Weights of a small class-conditioned image diffusion model: norm rmsnorm.
Rows from block 5, named by matrix and row number. Rows with one number belong to one attention dimension. Each number is 200 + 40 x the weight over its row's rms, rounded and kept within 0 to 999. All counts start at 0. After the name is the row's rms in percent of the matrix's.
# v: attention value (model.blocks.5.attn.v.weight, 192x192), inputs 0-95
# proj: attention output (model.blocks.5.attn.proj.weight, 192x192, transposed), outputs 0-95
v.109,099,239,243,231,182,200,171,231,222,140,197,228,160,196,181,192,257,274,134,174,286,228,186,262,200,236,206,256,141,182,217,199,219,159,258,167,183,169,235,211,243,196,205,222,209,126,199,180,176,201,219,177,137,201,214,181,148,158,188,177,330,157,206,151,246,151,183,212,207,159,206,221,154,235,212,244,185,221,163,233,172,196,271,261,212,206,187,156,193,228,224,197,140,196,239,184,180
v.110,102,199,201,206,220,189,156,93,166,130,171,189,235,254,189,147,228,256,246,141,253,222,202,121,194,221,217,198,254,159,200,203,251,245,171,216,206,171,178,235,196,271,164,206,169,203,205,192,265,217,197,178,118,163,163,191,176,194,235,7,113,199,168,170,201,177,162,252,210,262,189,211,181,215,231,209,229,150,218,176,274,272,177,196,212,130,225,208,184,162,191,247,230,192,180,178,175
v.111,092,140,148,178,162,209,185,195,112,207,245,188,247,189,152,174,201,206,238,179,206,128,193,230,213,167,216,203,245,186,230,208,178,212,247,156,132,152,238,286,240,232,252,211,188,205,215,211,192,196,146,213,182,251,159,215,188,162,226,201,195,221,192,227,200,140,210,287,186,197,178,150,242,254,97,241,153,246,212,198,256,178,210,169,181,214,256,175,170,260,132,188,194,211,219,202,213
v.112,088,169,267,210,185,240,142,276,257,180,187,229,194,270,233,206,177,230,219,159,215,151,200,198,192,263,210,181,187,205,128,200,222,220,187,202,167,217,235,118,148,207,198,167,234,211,188,143,174,181,252,225,285,159,150,212,262,278,232,190,218,183,221,153,172,230,225,175,227,157,184,207,169,99,197,226,149,124,243,237,179,221,196,216,287,198,224,186,167,155,181,254,208,99,219,212,241
v.113,103,146,153,150,228,205,226,181,150,291,205,207,210,195,258,196,155,201,268,195,183,176,178,221,269,196,202,232,157,179,248,221,224,153,168,339,140,176,205,186,129,137,214,230,151,226,229,246,190,207,223,175,149,213,163,230,235,227,182,195,263,206,199,191,152,219,246,271,163,185,224,210,192,157,261,174,155,171,169,210,141,211,200,195,218,240,199,202,223,242,169,214,129,241,186,199,151
v.114,109,192,186,209,204,199,154,263,207,236,136,222,166,180,273,218,157,135,149,214,159,240,189,169,162,236,219,179,136,239,273,174,201,170,170,208,198,136,209,177,79,149,140,185,229,176,159,145,240,151,289,224,217,191,261,179,133,165,197,234,102,194,213,162,170,203,191,203,187,187,174,212,180,177,232,160,197,287,235,206,278,188,216,237,187,170,258,177,179,143,191,190,284,263,246,216,152
v.115,093,228,228,218,232,181,177,193,205,208,225,145,220,184,249,222,116,241,169,291,143,316,225,228,234,174,170,195,182,181,196,194,206,196,201,247,234,162,260,217,88,183,118,193,207,194,189,176,125,210,175,176,230,205,165,185,214,178,168,209,278,159,203,231,191,204,222,202,172,194,241,224,190,240,230,291,198,256,191,220,149,274,180,197,121,198,125,191,266,203,215,168,213,196,195,211,150
v.116,109,189,174,239,218,226,172,218,219,230,146,236,241,261,192,230,170,166,198,240,171,194,166,172,191,242,190,97,196,203,227,197,263,254,155,193,162,195,158,270,256,253,237,163,161,141,206,266,196,167,225,213,196,204,238,242,254,186,228,91,267,256,207,241,225,201,172,294,191,211,237,210,190,238,100,203,205,119,239,167,199,203,186,277,179,177,228,218,215,217,209,166,203,142,201,192,243
v.117,106,192,222,171,171,193,226,247,106,214,164,231,165,252,198,231,209,147,245,194,268,157,227,251,129,232,244,225,198,212,157,204,182,223,100,215,224,184,216,216,257,150,204,226,111,222,157,204,229,226,224,240,237,173,158,183,242,153,228,212,276,222,215,243,200,204,206,147,165,200,205,245,215,179,244,225,218,140,223,221,172,181,189,220,263,185,217,212,136,201,159,223,165,248,185,193,211
v.118,095,253,245,191,214,165,202,183,186,169,174,185,213,231,176,124,210,240,171,165,254,190,213,146,163,240,219,172,267,244,230,196,206,231,147,230,218,152,191,204,258,199,237,250,185,203,171,233,133,144,113,262,209,191,177,195,236,174,173,99,171,173,164,181,229,182,251,303,193,199,222,233,237,200,217,184,202,172,182,186,222,134,200,116,219,225,259,253,217,222,203,163,189,245,238,185,240
v.119,110,205,113,213,197,215,191,204,149,177,199,165,234,205,303,237,206,278,191,224,230,176,207,223,144,167,188,195,194,166,165,209,234,132,338,194,211,219,206,206,270,230,98,168,190,137,221,118,223,268,227,216,205,185,158,163,178,147,165,114,197,248,160,144,175,230,212,245,153,187,245,192,231,184,181,322,240,135,216,175,188,205,195,180,226,267,156,205,264,222,227,187,231,214,205,197,165
v.120,113,196,221,195,157,235,177,228,155,215,212,213,192,251,233,247,221,160,184,186,206,245,223,257,186,181,222,174,172,252,226,205,169,204,299,217,241,203,219,206,224,161,239,145,211,216,203,212,195,243,171,156,252,169,178,220,204,169,201,168,82,237,234,199,196,203,200,70,203,214,185,221,140,224,167,166,193,235,184,205,273,131,219,229,188,176,237,168,244,240,235,171,262,198,228,208,187
v.121,106,173,250,246,160,190,203,132,243,151,173,157,178,197,242,168,204,224,148,149,192,233,173,232,233,153,167,165,179,215,258,196,179,218,249,151,247,244,180,207,244,166,155,189,227,243,193,221,228,161,243,169,212,226,204,131,84,162,235,229,172,167,179,231,236,255,170,169,203,212,196,192,136,201,155,184,123,187,167,222,204,186,199,227,171,259,177,259,164,215,204,180,210,144,192,204,162
v.122,100,201,142,145,228,203,204,190,209,157,188,230,216,223,186,219,253,221,197,163,166,141,175,202,209,192,180,168,185,228,298,210,162,150,173,187,174,246,226,167,234,220,198,127,167,174,139,202,245,212,211,200,180,202,184,195,294,177,195,166,97,227,170,138,224,231,178,173,213,235,220,182,93,178,246,131,220,180,217,224,236,194,209,185,191,241,63,59,234,103,202,171,210,297,151,189,145
v.123,101,160,211,245,225,205,230,168,156,176,132,197,248,188,214,220,204,201,156,231,253,141,191,136,193,265,177,208,229,211,127,191,182,179,132,224,211,180,205,163,219,194,170,177,173,186,148,177,181,185,241,182,174,172,175,182,209,234,252,187,243,220,244,266,223,261,186,236,216,190,199,200,172,207,200,250,202,168,189,174,119,190,233,156,197,131,316,164,230,224,218,183,157,35,210,189,258
v.124,098,181,194,154,218,226,190,162,137,274,261,171,162,173,171,276,243,210,219,174,159,148,195,211,231,222,220,197,173,145,241,212,159,134,181,192,178,191,229,180,79,235,229,267,231,201,176,195,150,177,150,116,126,164,185,169,200,238,162,188,190,179,193,213,184,258,193,223,167,166,129,149,285,199,174,159,218,173,212,201,201,218,205,102,218,256,271,196,258,223,194,236,171,160,205,203,145
v.125,113,201,174,214,190,194,171,157,239,304,181,215,196,211,250,241,258,169,200,149,251,129,231,206,168,139,162,238,164,230,223,201,141,202,212,220,250,212,211,242,169,189,252,217,178,242,209,278,198,235,247,227,286,194,196,214,164,228,237,180,122,235,149,243,177,293,211,251,185,204,190,214,194,208,321,142,222,150,184,202,244,151,178,178,175,196,198,339,239,244,193,218,196,250,223,209,173
v.126,102,197,262,168,282,225,223,151,93,189,155,199,175,185,197,194,179,199,178,206,195,211,132,142,197,271,209,226,103,164,156,202,201,166,160,311,135,179,221,94,287,173,207,168,193,196,215,160,158,256,226,170,171,195,196,231,191,160,189,215,255,230,258,131,189,180,227,227,214,187,205,243,257,128,223,249,241,205,170,293,133,175,190,181,188,196,202,194,194,221,227,230,224,247,169,198,127
v.127,108,213,206,192,206,217,195,255,237,170,173,237,188,214,174,204,165,206,89,174,170,267,194,184,146,168,207,236,214,174,253,198,219,207,187,217,199,208,155,256,266,200,157,199,263,154,137,161,235,221,269,203,183,205,181,201,185,300,185,224,106,201,243,229,173,107,162,154,173,217,140,150,253,237,126,184,132,233,196,241,264,177,254,199,187,257,87,186,199,142,176,166,255,196,255,189,222
v.128,100,130,159,264,221,192,203,175,286,176,223,232,202,215,209,257,241,293,221,244,160,173,185,226,200,219,213,170,256,151,171,205,231,141,148,230,150,237,205,167,271,245,228,197,148,231,185,239,189,202,204,162,159,222,255,175,185,179,202,286,142,240,172,174,149,249,185,131,178,152,207,147,159,194,222,197,201,137,245,189,177,178,198,149,187,246,279,131,173,156,175,201,228,196,194,179,195
v.129,084,196,182,151,221,205,172,264,202,206,191,227,244,160,222,199,230,212,227,224,168,306,215,169,202,219,220,207,191,154,213,208,192,263,299,233,172,181,215,206,223,171,169,229,216,156,204,161,163,197,157,210,226,255,171,243,186,237,191,217,263,263,196,294,227,273,258,224,222,231,197,198,295,212,180,164,225,173,265,227,258,198,226,212,231,141,169,231,118,218,188,202,218,198,168,212,229
v.130,101,202,108,253,172,146,169,170,215,194,202,276,222,234,236,223,169,206,145,188,245,179,196,170,296,157,213,200,224,272,195,194,200,206,128,266,118,221,171,207,166,201,238,183,169,115,236,173,288,188,164,253,201,228,185,184,163,189,195,228,211,182,157,111,219,145,215,156,142,233,273,153,211,203,215,183,123,216,198,218,194,206,188,260,167,256,278,196,127,197,181,185,177,198,178,207,134
v.131,099,228,142,141,231,172,183,185,217,260,176,232,223,203,204,215,225,227,118,272,195,233,219,199,266,144,166,201,211,176,161,200,226,177,269,177,155,258,200,191,188,200,147,211,193,171,165,230,171,231,265,204,192,173,248,256,194,165,211,204,192,127,204,229,216,247,186,233,208,205,191,171,280,162,192,162,245,169,302,173,191,176,187,215,198,197,179,132,226,142,208,213,235,202,144,216,225
v.132,100,221,177,197,248,208,180,181,219,196,187,204,228,194,153,200,236,233,251,218,170,220,249,153,216,195,190,238,148,217,314,219,186,169,170,202,176,191,213,188,259,268,235,140,188,305,226,94,189,176,217,149,167,194,225,181,191,293,190,181,201,215,185,204,191,215,148,254,180,185,167,231,214,189,187,159,224,156,230,175,237,195,190,70,202,183,210,314,273,257,224,221,224,152,179,175,127
v.133,098,193,179,161,201,221,210,224,227,213,280,172,198,184,238,118,223,179,223,195,134,171,213,180,189,264,209,277,203,137,216,208,177,150,251,155,246,198,183,186,75,193,307,152,218,148,196,140,183,222,188,156,232,143,263,189,226,193,238,162,278,197,241,131,179,231,214,288,225,213,173,221,285,197,219,215,216,166,237,97,191,179,190,144,173,122,161,177,234,249,196,207,159,230,149,200,201
v.134,094,228,156,215,204,160,152,298,177,266,195,163,206,169,226,165,221,232,101,203,133,305,203,238,242,199,217,221,207,217,190,203,202,138,211,148,192,228,181,243,221,206,36,215,186,236,221,158,204,222,169,216,247,215,252,212,169,211,223,310,180,225,223,227,240,205,158,140,210,199,224,181,208,262,173,229,204,266,192,203,139,179,194,206,258,148,150,204,209,164,256,202,151,259,176,214,96
v.135,105,151,135,241,192,181,251,254,165,228,218,169,194,222,218,79,143,234,219,198,112,109,237,304,219,188,212,250,182,190,184,213,204,166,243,223,165,226,231,205,175,172,196,244,205,147,190,154,248,167,113,175,179,228,189,227,179,239,205,210,174,147,246,185,184,230,223,233,177,221,179,202,235,191,192,181,139,139,189,202,245,203,195,203,196,228,187,196,258,169,228,173,149,222,192,204,164
v.136,103,165,267,154,187,164,213,81,187,227,195,239,186,183,253,270,219,204,165,203,290,228,103,213,125,201,156,152,163,161,218,193,206,147,171,182,263,229,186,235,252,234,154,254,139,196,174,226,223,189,177,184,160,185,175,225,218,157,185,201,138,214,121,245,194,222,182,192,185,157,205,202,266,224,221,239,182,245,174,258,185,231,213,193,242,196,148,186,255,219,180,179,200,172,212,217,147
v.137,098,151,228,204,195,179,257,263,149,181,180,165,203,166,210,152,332,251,205,237,238,170,183,191,181,194,186,181,266,127,217,209,166,197,188,213,121,135,234,197,242,225,115,184,129,160,192,279,172,150,156,220,234,223,204,207,258,206,181,182,160,244,180,249,88,325,164,186,208,173,221,219,238,141,259,216,202,163,195,246,144,221,207,222,219,213,103,246,224,278,225,275,158,230,130,218,244
v.138,099,198,233,148,190,223,187,187,283,200,184,174,249,158,153,190,145,286,136,156,275,171,183,253,157,169,212,179,211,176,271,205,167,177,127,210,256,187,243,220,185,229,224,113,156,132,176,117,233,183,153,152,174,208,222,155,254,238,189,272,182,158,214,170,212,143,228,206,145,185,209,160,250,188,250,187,193,190,156,188,232,234,191,178,218,356,221,111,227,229,208,126,210,220,219,184,133
v.139,090,250,175,176,186,213,111,170,261,207,192,235,191,244,193,175,131,167,143,159,247,200,198,171,99,222,184,259,233,201,237,182,208,190,133,191,187,225,202,197,225,188,233,168,198,140,213,278,210,255,189,139,142,230,254,210,215,228,202,111,190,202,138,243,153,158,119,129,185,184,191,174,234,200,250,211,182,174,237,177,248,196,214,206,262,226,168,242,171,192,239,193,201,241,189,218,233
v.140,093,269,255,138,183,208,196,224,210,233,200,191,173,224,208,237,195,167,180,180,222,157,206,175,181,147,185,268,135,205,251,209,185,145,235,144,53,228,217,132,218,255,232,139,270,217,164,157,178,143,260,241,188,159,176,217,211,140,184,160,208,194,235,196,238,229,246,169,191,200,210,225,156,168,170,169,211,182,144,235,227,188,210,172,155,328,198,188,220,146,145,155,200,203,183,190,122
v.141,111,246,208,113,225,172,169,166,214,194,157,186,209,125,181,173,154,271,156,214,258,256,216,153,199,188,164,226,168,156,265,207,228,209,230,160,234,112,227,255,328,203,172,219,152,198,174,230,221,234,298,200,203,238,244,225,196,158,194,196,170,189,216,224,113,203,232,158,204,249,241,169,180,273,152,217,214,244,284,225,202,177,196,114,222,177,175,205,153,142,198,268,251,306,220,198,129
v.142,098,202,162,253,187,195,197,182,203,188,206,180,186,200,201,162,169,169,103,225,122,198,217,113,220,265,197,184,230,230,210,205,258,146,203,211,200,186,173,248,115,162,186,221,160,198,202,249,200,231,183,245,150,203,121,161,254,225,214,126,192,231,241,148,261,80,180,157,173,131,232,178,179,300,248,257,167,118,137,177,199,173,201,182,173,175,161,165,197,167,171,190,222,173,186,198,239
v.143,099,172,155,187,201,118,208,290,206,183,195,203,172,250,214,284,189,214,141,135,150,328,205,193,186,167,218,129,172,192,211,194,209,179,229,183,175,251,165,261,155,168,163,199,129,189,164,242,246,216,233,220,154,197,160,188,167,125,223,210,198,196,127,263,254,199,198,211,164,252,182,177,183,238,183,245,91,223,154,251,211,191,218,227,177,184,195,239,177,132,132,221,209,174,198,205,175
v.144,097,225,230,207,243,243,221,263,221,195,211,176,201,203,159,107,151,230,147,235,184,290,161,157,240,181,226,144,249,151,187,208,258,127,198,234,200,176,266,159,291,174,196,195,223,111,228,186,194,164,171,175,163,199,174,153,218,219,209,233,199,194,130,141,247,209,185,162,243,180,205,243,214,153,253,243,245,227,223,183,180,238,158,210,284,195,222,162,191,198,186,199,224,149,182,194,236
proj.109,103,258,140,163,202,154,199,186,177,189,162,274,222,193,254,226,247,176,131,205,145,157,191,154,231,282,174,185,168,174,202,252,214,201,115,192,217,202,182,162,137,212,132,228,149,109,200,222,260,198,195,195,125,187,176,169,135,209,211,219,110,126,209,118,234,177,186,227,188,202,196,191,266,200,205,270,134,175,207,226,175,193,189,135,205,169,182,244,256,230,235,183,175,255,224,182,205
proj.110,098,155,203,223,196,270,242,276,159,274,228,209,193,175,182,185,214,137,221,147,105,240,204,237,242,265,192,203,143,189,138,272,209,166,233,147,190,226,212,218,199,274,151,223,255,186,197,205,125,169,171,134,176,198,192,197,242,272,213,105,268,236,181,109,202,186,226,238,197,168,189,173,209,135,209,203,133,244,200,171,89,177,247,168,182,204,220,242,143,190,201,186,238,239,199,161,201
proj.111,091,258,238,172,214,186,167,202,267,201,269,224,254,193,279,179,202,157,213,203,119,195,202,153,234,244,193,206,206,161,140,194,207,164,168,230,204,199,199,225,185,185,252,241,253,178,229,250,221,212,171,136,159,228,220,174,185,203,199,170,175,252,226,297,229,287,117,101,202,193,207,186,248,172,170,228,221,205,219,176,135,219,192,201,210,281,269,216,132,182,149,223,163,226,244,166,169
proj.112,086,211,140,132,195,264,246,71,153,135,151,154,216,165,150,123,149,227,184,264,251,246,196,148,180,237,201,213,172,168,274,181,192,155,241,246,165,162,172,173,227,209,197,216,173,267,203,208,179,147,118,142,271,158,155,239,228,221,202,164,149,139,212,253,244,196,223,233,202,182,214,201,251,202,200,205,308,188,194,184,237,179,187,246,224,126,206,181,201,241,164,202,188,290,200,146,195
proj.113,096,194,235,229,195,236,195,139,266,134,141,181,197,202,136,180,193,224,272,150,194,266,210,194,235,236,217,180,160,228,149,203,208,213,286,131,250,196,188,193,285,173,242,270,249,240,186,109,219,212,206,183,151,224,190,176,202,201,181,183,149,206,222,150,225,213,262,145,212,188,179,181,219,249,214,182,240,227,200,184,230,220,207,187,194,209,236,152,228,210,205,227,183,165,190,219,242
proj.114,100,168,200,191,215,191,198,139,187,214,121,185,193,186,201,207,134,221,205,169,218,183,184,286,166,122,181,189,220,213,178,256,198,186,144,143,103,126,205,179,353,195,113,155,152,199,207,220,152,175,217,198,200,226,177,228,108,246,223,236,319,229,162,168,200,143,209,223,204,232,197,180,237,199,211,173,163,163,204,203,163,215,216,189,203,168,234,254,231,229,185,239,232,159,237,189,206
proj.115,104,182,190,197,212,201,220,221,189,202,195,207,207,238,167,230,173,211,230,164,231,76,210,190,118,223,189,141,217,205,218,178,178,245,174,96,172,184,185,242,252,168,129,119,133,234,194,199,262,192,170,220,256,202,208,166,128,265,200,172,67,243,221,149,184,154,221,186,206,190,217,185,175,212,214,267,130,170,211,188,264,228,214,241,205,170,185,126,298,188,207,188,212,211,222,225,222
proj.116,104,199,251,241,211,202,282,234,211,125,218,216,227,150,197,256,232,210,200,184,298,213,199,223,219,214,190,146,223,212,142,216,200,210,222,156,278,215,198,243,159,203,207,136,242,174,240,145,181,179,118,170,199,214,180,183,261,198,173,132,173,253,247,286,185,113,180,134,196,197,195,221,197,162,210,231,152,209,192,189,183,198,153,288,184,181,220,183,183,233,204,197,173,282,200,157,231
proj.117,101,187,238,239,198,163,194,139,191,153,185,243,180,178,215,232,206,279,243,144,101,260,215,158,177,239,160,215,216,176,179,218,210,211,286,178,229,174,190,163,141,246,241,155,332,95,189,206,289,254,147,214,250,193,223,190,175,236,218,186,159,213,192,173,197,263,179,226,167,200,223,177,297,267,204,190,184,242,178,190,199,153,204,207,204,176,226,231,153,239,135,212,129,179,221,177,176
proj.118,090,257,122,207,220,202,221,249,204,263,219,180,190,194,173,211,224,187,167,220,150,158,187,211,238,232,176,132,217,253,185,258,212,169,240,212,253,166,173,182,155,215,211,207,186,195,198,170,304,151,136,175,230,226,224,201,217,172,203,130,268,190,210,249,219,132,201,141,190,220,165,185,172,185,179,161,174,226,208,170,60,185,205,120,196,227,223,194,238,221,187,202,144,224,180,173,215
proj.119,104,252,268,150,196,218,163,145,195,195,213,176,212,254,186,154,172,187,210,177,172,191,222,101,202,196,195,184,204,245,253,221,206,221,77,149,169,204,195,207,108,188,84,169,198,166,189,297,130,165,235,197,303,207,210,205,175,265,207,121,102,179,146,188,231,148,174,216,209,179,181,215,173,218,170,290,109,278,204,178,194,174,171,159,212,229,224,196,206,228,194,205,179,207,163,132,191
proj.120,103,212,224,210,189,212,229,196,255,100,157,213,183,145,122,205,148,204,189,176,188,174,216,159,196,167,206,187,216,203,242,164,226,271,128,153,174,192,209,151,165,135,264,172,175,229,190,209,217,219,176,211,298,223,193,225,192,241,188,159,304,146,168,199,236,210,197,262,187,197,232,220,235,201,208,189,212,172,202,169,194,195,214,277,185,168,297,213,216,177,221,180,225,138,194,247,224
proj.121,103,157,112,177,206,207,200,303,207,172,164,210,170,238,186,163,122,207,183,234,125,274,202,208,201,158,184,155,120,208,173,204,174,210,130,229,134,221,180,179,204,144,191,226,169,216,197,195,127,200,231,188,188,204,169,226,43,217,203,157,181,198,167,225,230,214,274,186,209,201,177,176,200,233,210,245,198,206,197,246,231,174,186,258,202,224,176,145,155,194,237,161,267,213,186,264,206
proj.122,089,214,288,180,185,211,143,172,179,260,211,166,176,180,256,153,222,165,220,187,148,273,199,139,232,176,183,198,208,184,170,274,230,197,151,238,165,291,182,136,276,195,116,180,205,159,219,187,143,194,213,173,197,208,240,194,233,173,196,142,274,139,139,125,245,165,193,245,202,227,176,216,196,236,196,161,164,219,203,257,171,219,198,211,206,228,96,262,215,191,138,226,143,98,180,186,195
proj.123,104,177,183,214,200,145,193,262,251,228,197,205,205,214,218,191,154,208,222,201,220,263,223,236,258,264,210,273,217,150,283,235,140,247,317,245,222,209,192,184,209,218,232,151,150,153,197,219,217,202,224,207,166,213,199,218,149,243,193,204,151,178,204,288,277,243,171,130,197,190,211,198,283,197,205,196,263,232,207,217,258,214,196,138,189,135,231,126,177,201,218,136,211,338,188,198,171
proj.124,101,213,168,227,213,224,178,177,192,145,130,175,201,177,215,210,276,140,187,198,212,165,206,185,214,73,190,182,189,213,172,192,169,201,183,245,113,218,211,244,334,176,176,232,150,270,174,198,258,204,248,194,145,180,221,207,151,181,216,217,192,190,181,290,200,208,215,199,211,193,196,201,209,149,191,148,178,198,209,175,178,206,224,269,206,196,294,252,116,225,194,190,224,225,180,212,243
proj.125,108,226,240,221,222,166,217,291,211,133,195,209,202,218,76,287,208,226,225,186,138,266,195,165,194,187,228,212,228,205,131,219,179,225,166,220,173,161,208,237,225,257,204,165,229,179,205,176,236,160,204,190,275,189,175,217,215,163,194,211,279,247,176,242,225,321,244,179,182,236,192,201,199,169,239,202,156,228,215,182,178,210,201,182,213,222,239,150,233,164,221,175,266,125,178,203,220
proj.126,093,174,105,143,180,226,175,170,275,309,120,186,204,186,221,198,134,200,141,207,186,246,220,261,157,248,186,203,223,237,282,178,229,200,318,169,318,213,206,182,73,213,204,167,219,156,214,234,191,224,229,221,213,185,198,178,149,240,190,187,135,249,214,130,185,173,130,165,187,197,234,191,216,275,218,276,195,220,205,251,254,194,196,125,212,229,243,161,194,227,210,153,170,147,192,190,157
proj.127,102,175,186,224,229,260,205,174,229,184,230,209,220,139,237,239,170,158,163,186,221,198,189,180,207,184,180,174,203,184,172,248,183,251,222,176,204,215,194,224,136,180,149,195,172,183,194,243,87,166,201,201,150,196,217,202,212,178,219,206,329,211,199,186,138,215,133,212,213,129,206,175,205,182,169,186,274,170,198,166,141,206,205,225,200,297,2,205,183,134,210,217,282,226,172,249,219
proj.128,113,155,201,236,198,106,201,217,275,154,263,252,178,194,177,240,191,188,250,178,226,210,227,207,291,126,197,202,211,160,127,181,184,217,198,141,209,142,205,211,89,211,168,199,171,189,191,96,220,185,148,150,185,210,156,202,210,123,193,222,225,200,252,263,216,175,132,208,214,203,216,184,171,127,200,218,205,196,211,135,204,206,182,231,208,321,233,296,203,186,182,218,225,201,239,216,207
proj.129,087,142,272,276,196,258,161,202,151,179,172,164,190,261,173,144,300,247,164,150,212,188,211,262,191,160,200,139,151,267,191,167,222,206,173,232,184,196,184,174,199,223,205,202,246,181,212,249,231,205,259,125,231,227,199,208,209,279,192,223,121,250,212,185,156,260,209,127,198,219,189,181,235,173,209,164,188,97,197,204,169,197,184,188,184,206,175,194,217,231,193,203,227,157,175,196,285
proj.130,114,191,263,121,212,167,256,250,234,160,224,238,191,167,109,245,219,186,207,211,190,143,222,202,284,158,184,143,205,137,279,183,205,210,204,192,215,202,183,165,118,259,148,151,214,143,207,215,217,226,142,156,246,197,179,195,257,225,207,239,141,251,233,129,260,245,189,201,210,259,194,219,191,199,229,263,164,201,160,194,200,203,233,235,191,182,219,216,162,212,221,244,282,205,181,218,249
proj.131,092,164,280,195,216,182,158,239,143,181,120,177,207,156,174,220,255,248,162,185,195,224,232,230,221,267,207,287,231,149,50,170,154,218,162,263,229,226,217,177,201,230,237,192,146,132,200,158,224,199,213,240,161,202,233,200,178,230,193,117,167,269,206,218,185,262,145,151,203,176,196,216,341,206,193,200,188,210,160,196,277,196,203,190,202,238,229,222,188,158,167,182,186,170,215,152,169
proj.132,101,160,129,186,193,207,260,153,192,147,186,170,218,264,231,185,213,181,300,188,155,213,216,245,154,210,220,192,162,219,173,220,199,230,248,144,194,191,230,224,228,287,222,225,294,260,197,211,229,216,173,196,104,172,177,205,221,164,198,131,233,229,260,169,187,199,366,225,202,212,225,177,193,234,227,230,162,229,169,229,162,215,191,206,216,210,176,147,207,251,188,236,202,232,223,187,272
proj.133,100,245,157,198,184,153,199,204,164,198,245,201,190,273,171,120,182,185,171,226,218,183,192,241,263,300,194,168,201,210,207,175,215,261,212,173,247,227,197,164,341,152,331,202,197,235,229,242,128,229,119,159,137,198,183,174,226,217,188,204,206,193,163,151,245,148,230,204,175,224,228,197,244,246,214,195,223,164,179,192,269,184,207,266,228,197,160,159,240,210,190,199,162,153,219,147,204
proj.134,099,147,247,212,214,204,146,139,184,180,195,242,199,210,157,199,291,259,160,207,244,178,201,237,221,284,176,254,215,233,148,180,176,235,206,260,153,214,204,176,170,301,131,151,182,174,204,193,177,144,235,198,201,224,181,190,184,255,190,180,204,215,139,252,257,179,154,215,206,236,181,180,201,177,207,190,167,170,234,186,134,211,223,220,191,197,172,227,229,163,212,174,224,158,232,214,257
proj.135,108,239,196,225,186,230,227,144,225,219,240,237,191,191,258,185,185,137,197,160,274,260,186,169,228,260,184,149,193,190,142,187,214,239,162,122,212,197,199,137,150,233,156,221,144,203,192,227,261,187,126,203,150,220,199,209,173,131,198,178,162,152,217,182,190,161,176,133,197,220,213,201,243,170,194,332,194,191,205,193,207,211,199,198,215,165,220,190,172,176,190,234,158,179,227,147,231
proj.136,115,183,143,231,179,136,205,187,197,161,208,201,228,211,192,242,185,234,207,198,154,181,248,150,137,93,187,193,249,182,220,201,212,154,212,176,261,130,185,214,117,239,287,231,245,199,204,152,232,212,181,224,233,207,226,204,273,282,175,192,286,177,230,160,169,141,289,204,193,191,198,173,160,162,189,209,199,282,199,193,191,187,224,171,220,195,165,223,198,194,196,228,225,186,189,212,212
proj.137,100,137,177,172,170,176,309,240,195,294,189,247,215,182,261,237,311,204,210,192,214,181,207,205,262,150,203,134,213,210,200,240,185,185,144,150,173,223,205,124,141,194,120,174,237,186,214,102,243,157,251,157,264,175,243,185,164,231,225,97,224,161,233,206,146,195,234,154,208,188,207,210,245,163,232,215,185,199,187,250,167,186,171,159,196,154,174,203,301,194,172,230,164,137,195,254,106
proj.138,097,194,132,191,187,231,223,291,215,154,166,102,192,173,160,259,170,167,189,217,113,177,201,140,240,201,206,173,157,200,187,186,173,242,203,221,295,208,193,219,149,283,181,118,205,196,167,218,243,225,183,166,147,207,256,211,211,128,229,262,172,174,302,198,249,126,276,192,207,233,191,167,250,234,228,328,182,221,177,197,209,199,208,175,199,203,184,284,209,211,196,222,204,196,220,200,230
proj.139,089,134,253,133,182,183,164,274,186,203,175,122,206,207,203,107,142,150,178,202,169,133,176,156,141,179,202,131,182,118,194,195,216,198,230,190,188,269,173,217,98,114,252,225,139,206,179,179,149,198,199,173,156,191,235,226,194,183,183,183,186,166,155,197,172,179,225,227,210,185,161,236,278,202,222,226,188,185,178,187,230,197,191,243,191,206,191,145,211,212,179,208,130,203,196,254,188
proj.140,090,251,230,184,166,176,218,157,268,160,198,130,200,187,138,268,164,232,228,196,180,258,199,254,178,198,208,211,218,166,180,184,210,250,218,226,263,190,186,252,188,176,260,228,177,193,240,158,219,209,227,224,212,162,159,165,216,170,179,212,183,274,300,250,171,266,183,114,225,209,216,181,337,248,182,224,207,177,178,156,184,194,206,134,190,206,195,189,231,146,199,165,206,216,171,225,243
proj.141,105,195,143,244,209,187,200,224,172,176,165,215,190,261,235,235,246,265,287,199,166,170,200,188,190,205,223,149,252,138,121,180,263,231,271,231,220,206,193,197,92,144,190,220,262,236,199,205,223,213,243,213,162,203,194,174,336,262,184,200,223,197,133,222,234,256,137,156,211,220,209,187,217,268,190,169,233,197,205,206,79,194,185,202,208,189,234,222,198,199,184,229,207,120,204,214,152
proj.142,097,214,263,224,217,133,204,227,154,243,241,235,214,70,285,172,241,250,173,205,200,208,185,225,252,213,176,240,177,122,200,227,191,201,218,234,223,180,192,237,253,191,251,178,158,226,210,223,147,210,255,195,79,179,209,189,350,175,174,172,192,266,164,240,195,93,211,260,171,187,218,220,261,149,216,237,177,268,186,196,238,180,190,201,197,174,165,189,227,182,187,164,227,215,209,194,200
proj.143,099,237,187,204,215,167,115,125,216,171,228,128,199,130,241,239,172,229,167,225,276,204,223,231,191,233,203,216,247,285,213,183,170,160,199,171,197,210,195,175,174,264,155,184,258,120,181,233,161,186,202,214,266,207,140,208,270,238,202,237,191,265,238,258,204,213,255,145,184,226,189,194,167,222,206,240,276,204,187,146,197,184,178,183,199,192,188,197,138,203,161,232,190,256,215,128,171
proj.144,091,134,201,179,188,219,229,156,149,160,146,143,226,162,304,161,245,255,233,186,69,144,189,215,200,237,203,160,187,226,219,216,203,226,165,163,163,231,201,141,178,230,215,209,170,202,201,218,211,185,132,140,211,224,157,201,196,238,214,164,220,208,136,123,238,235,245,157,206,230,224,188,257,220,244,218,144,190,239,216,152,174,207,186,173,160,220,301,208,166,230,235,180,226,178,199,143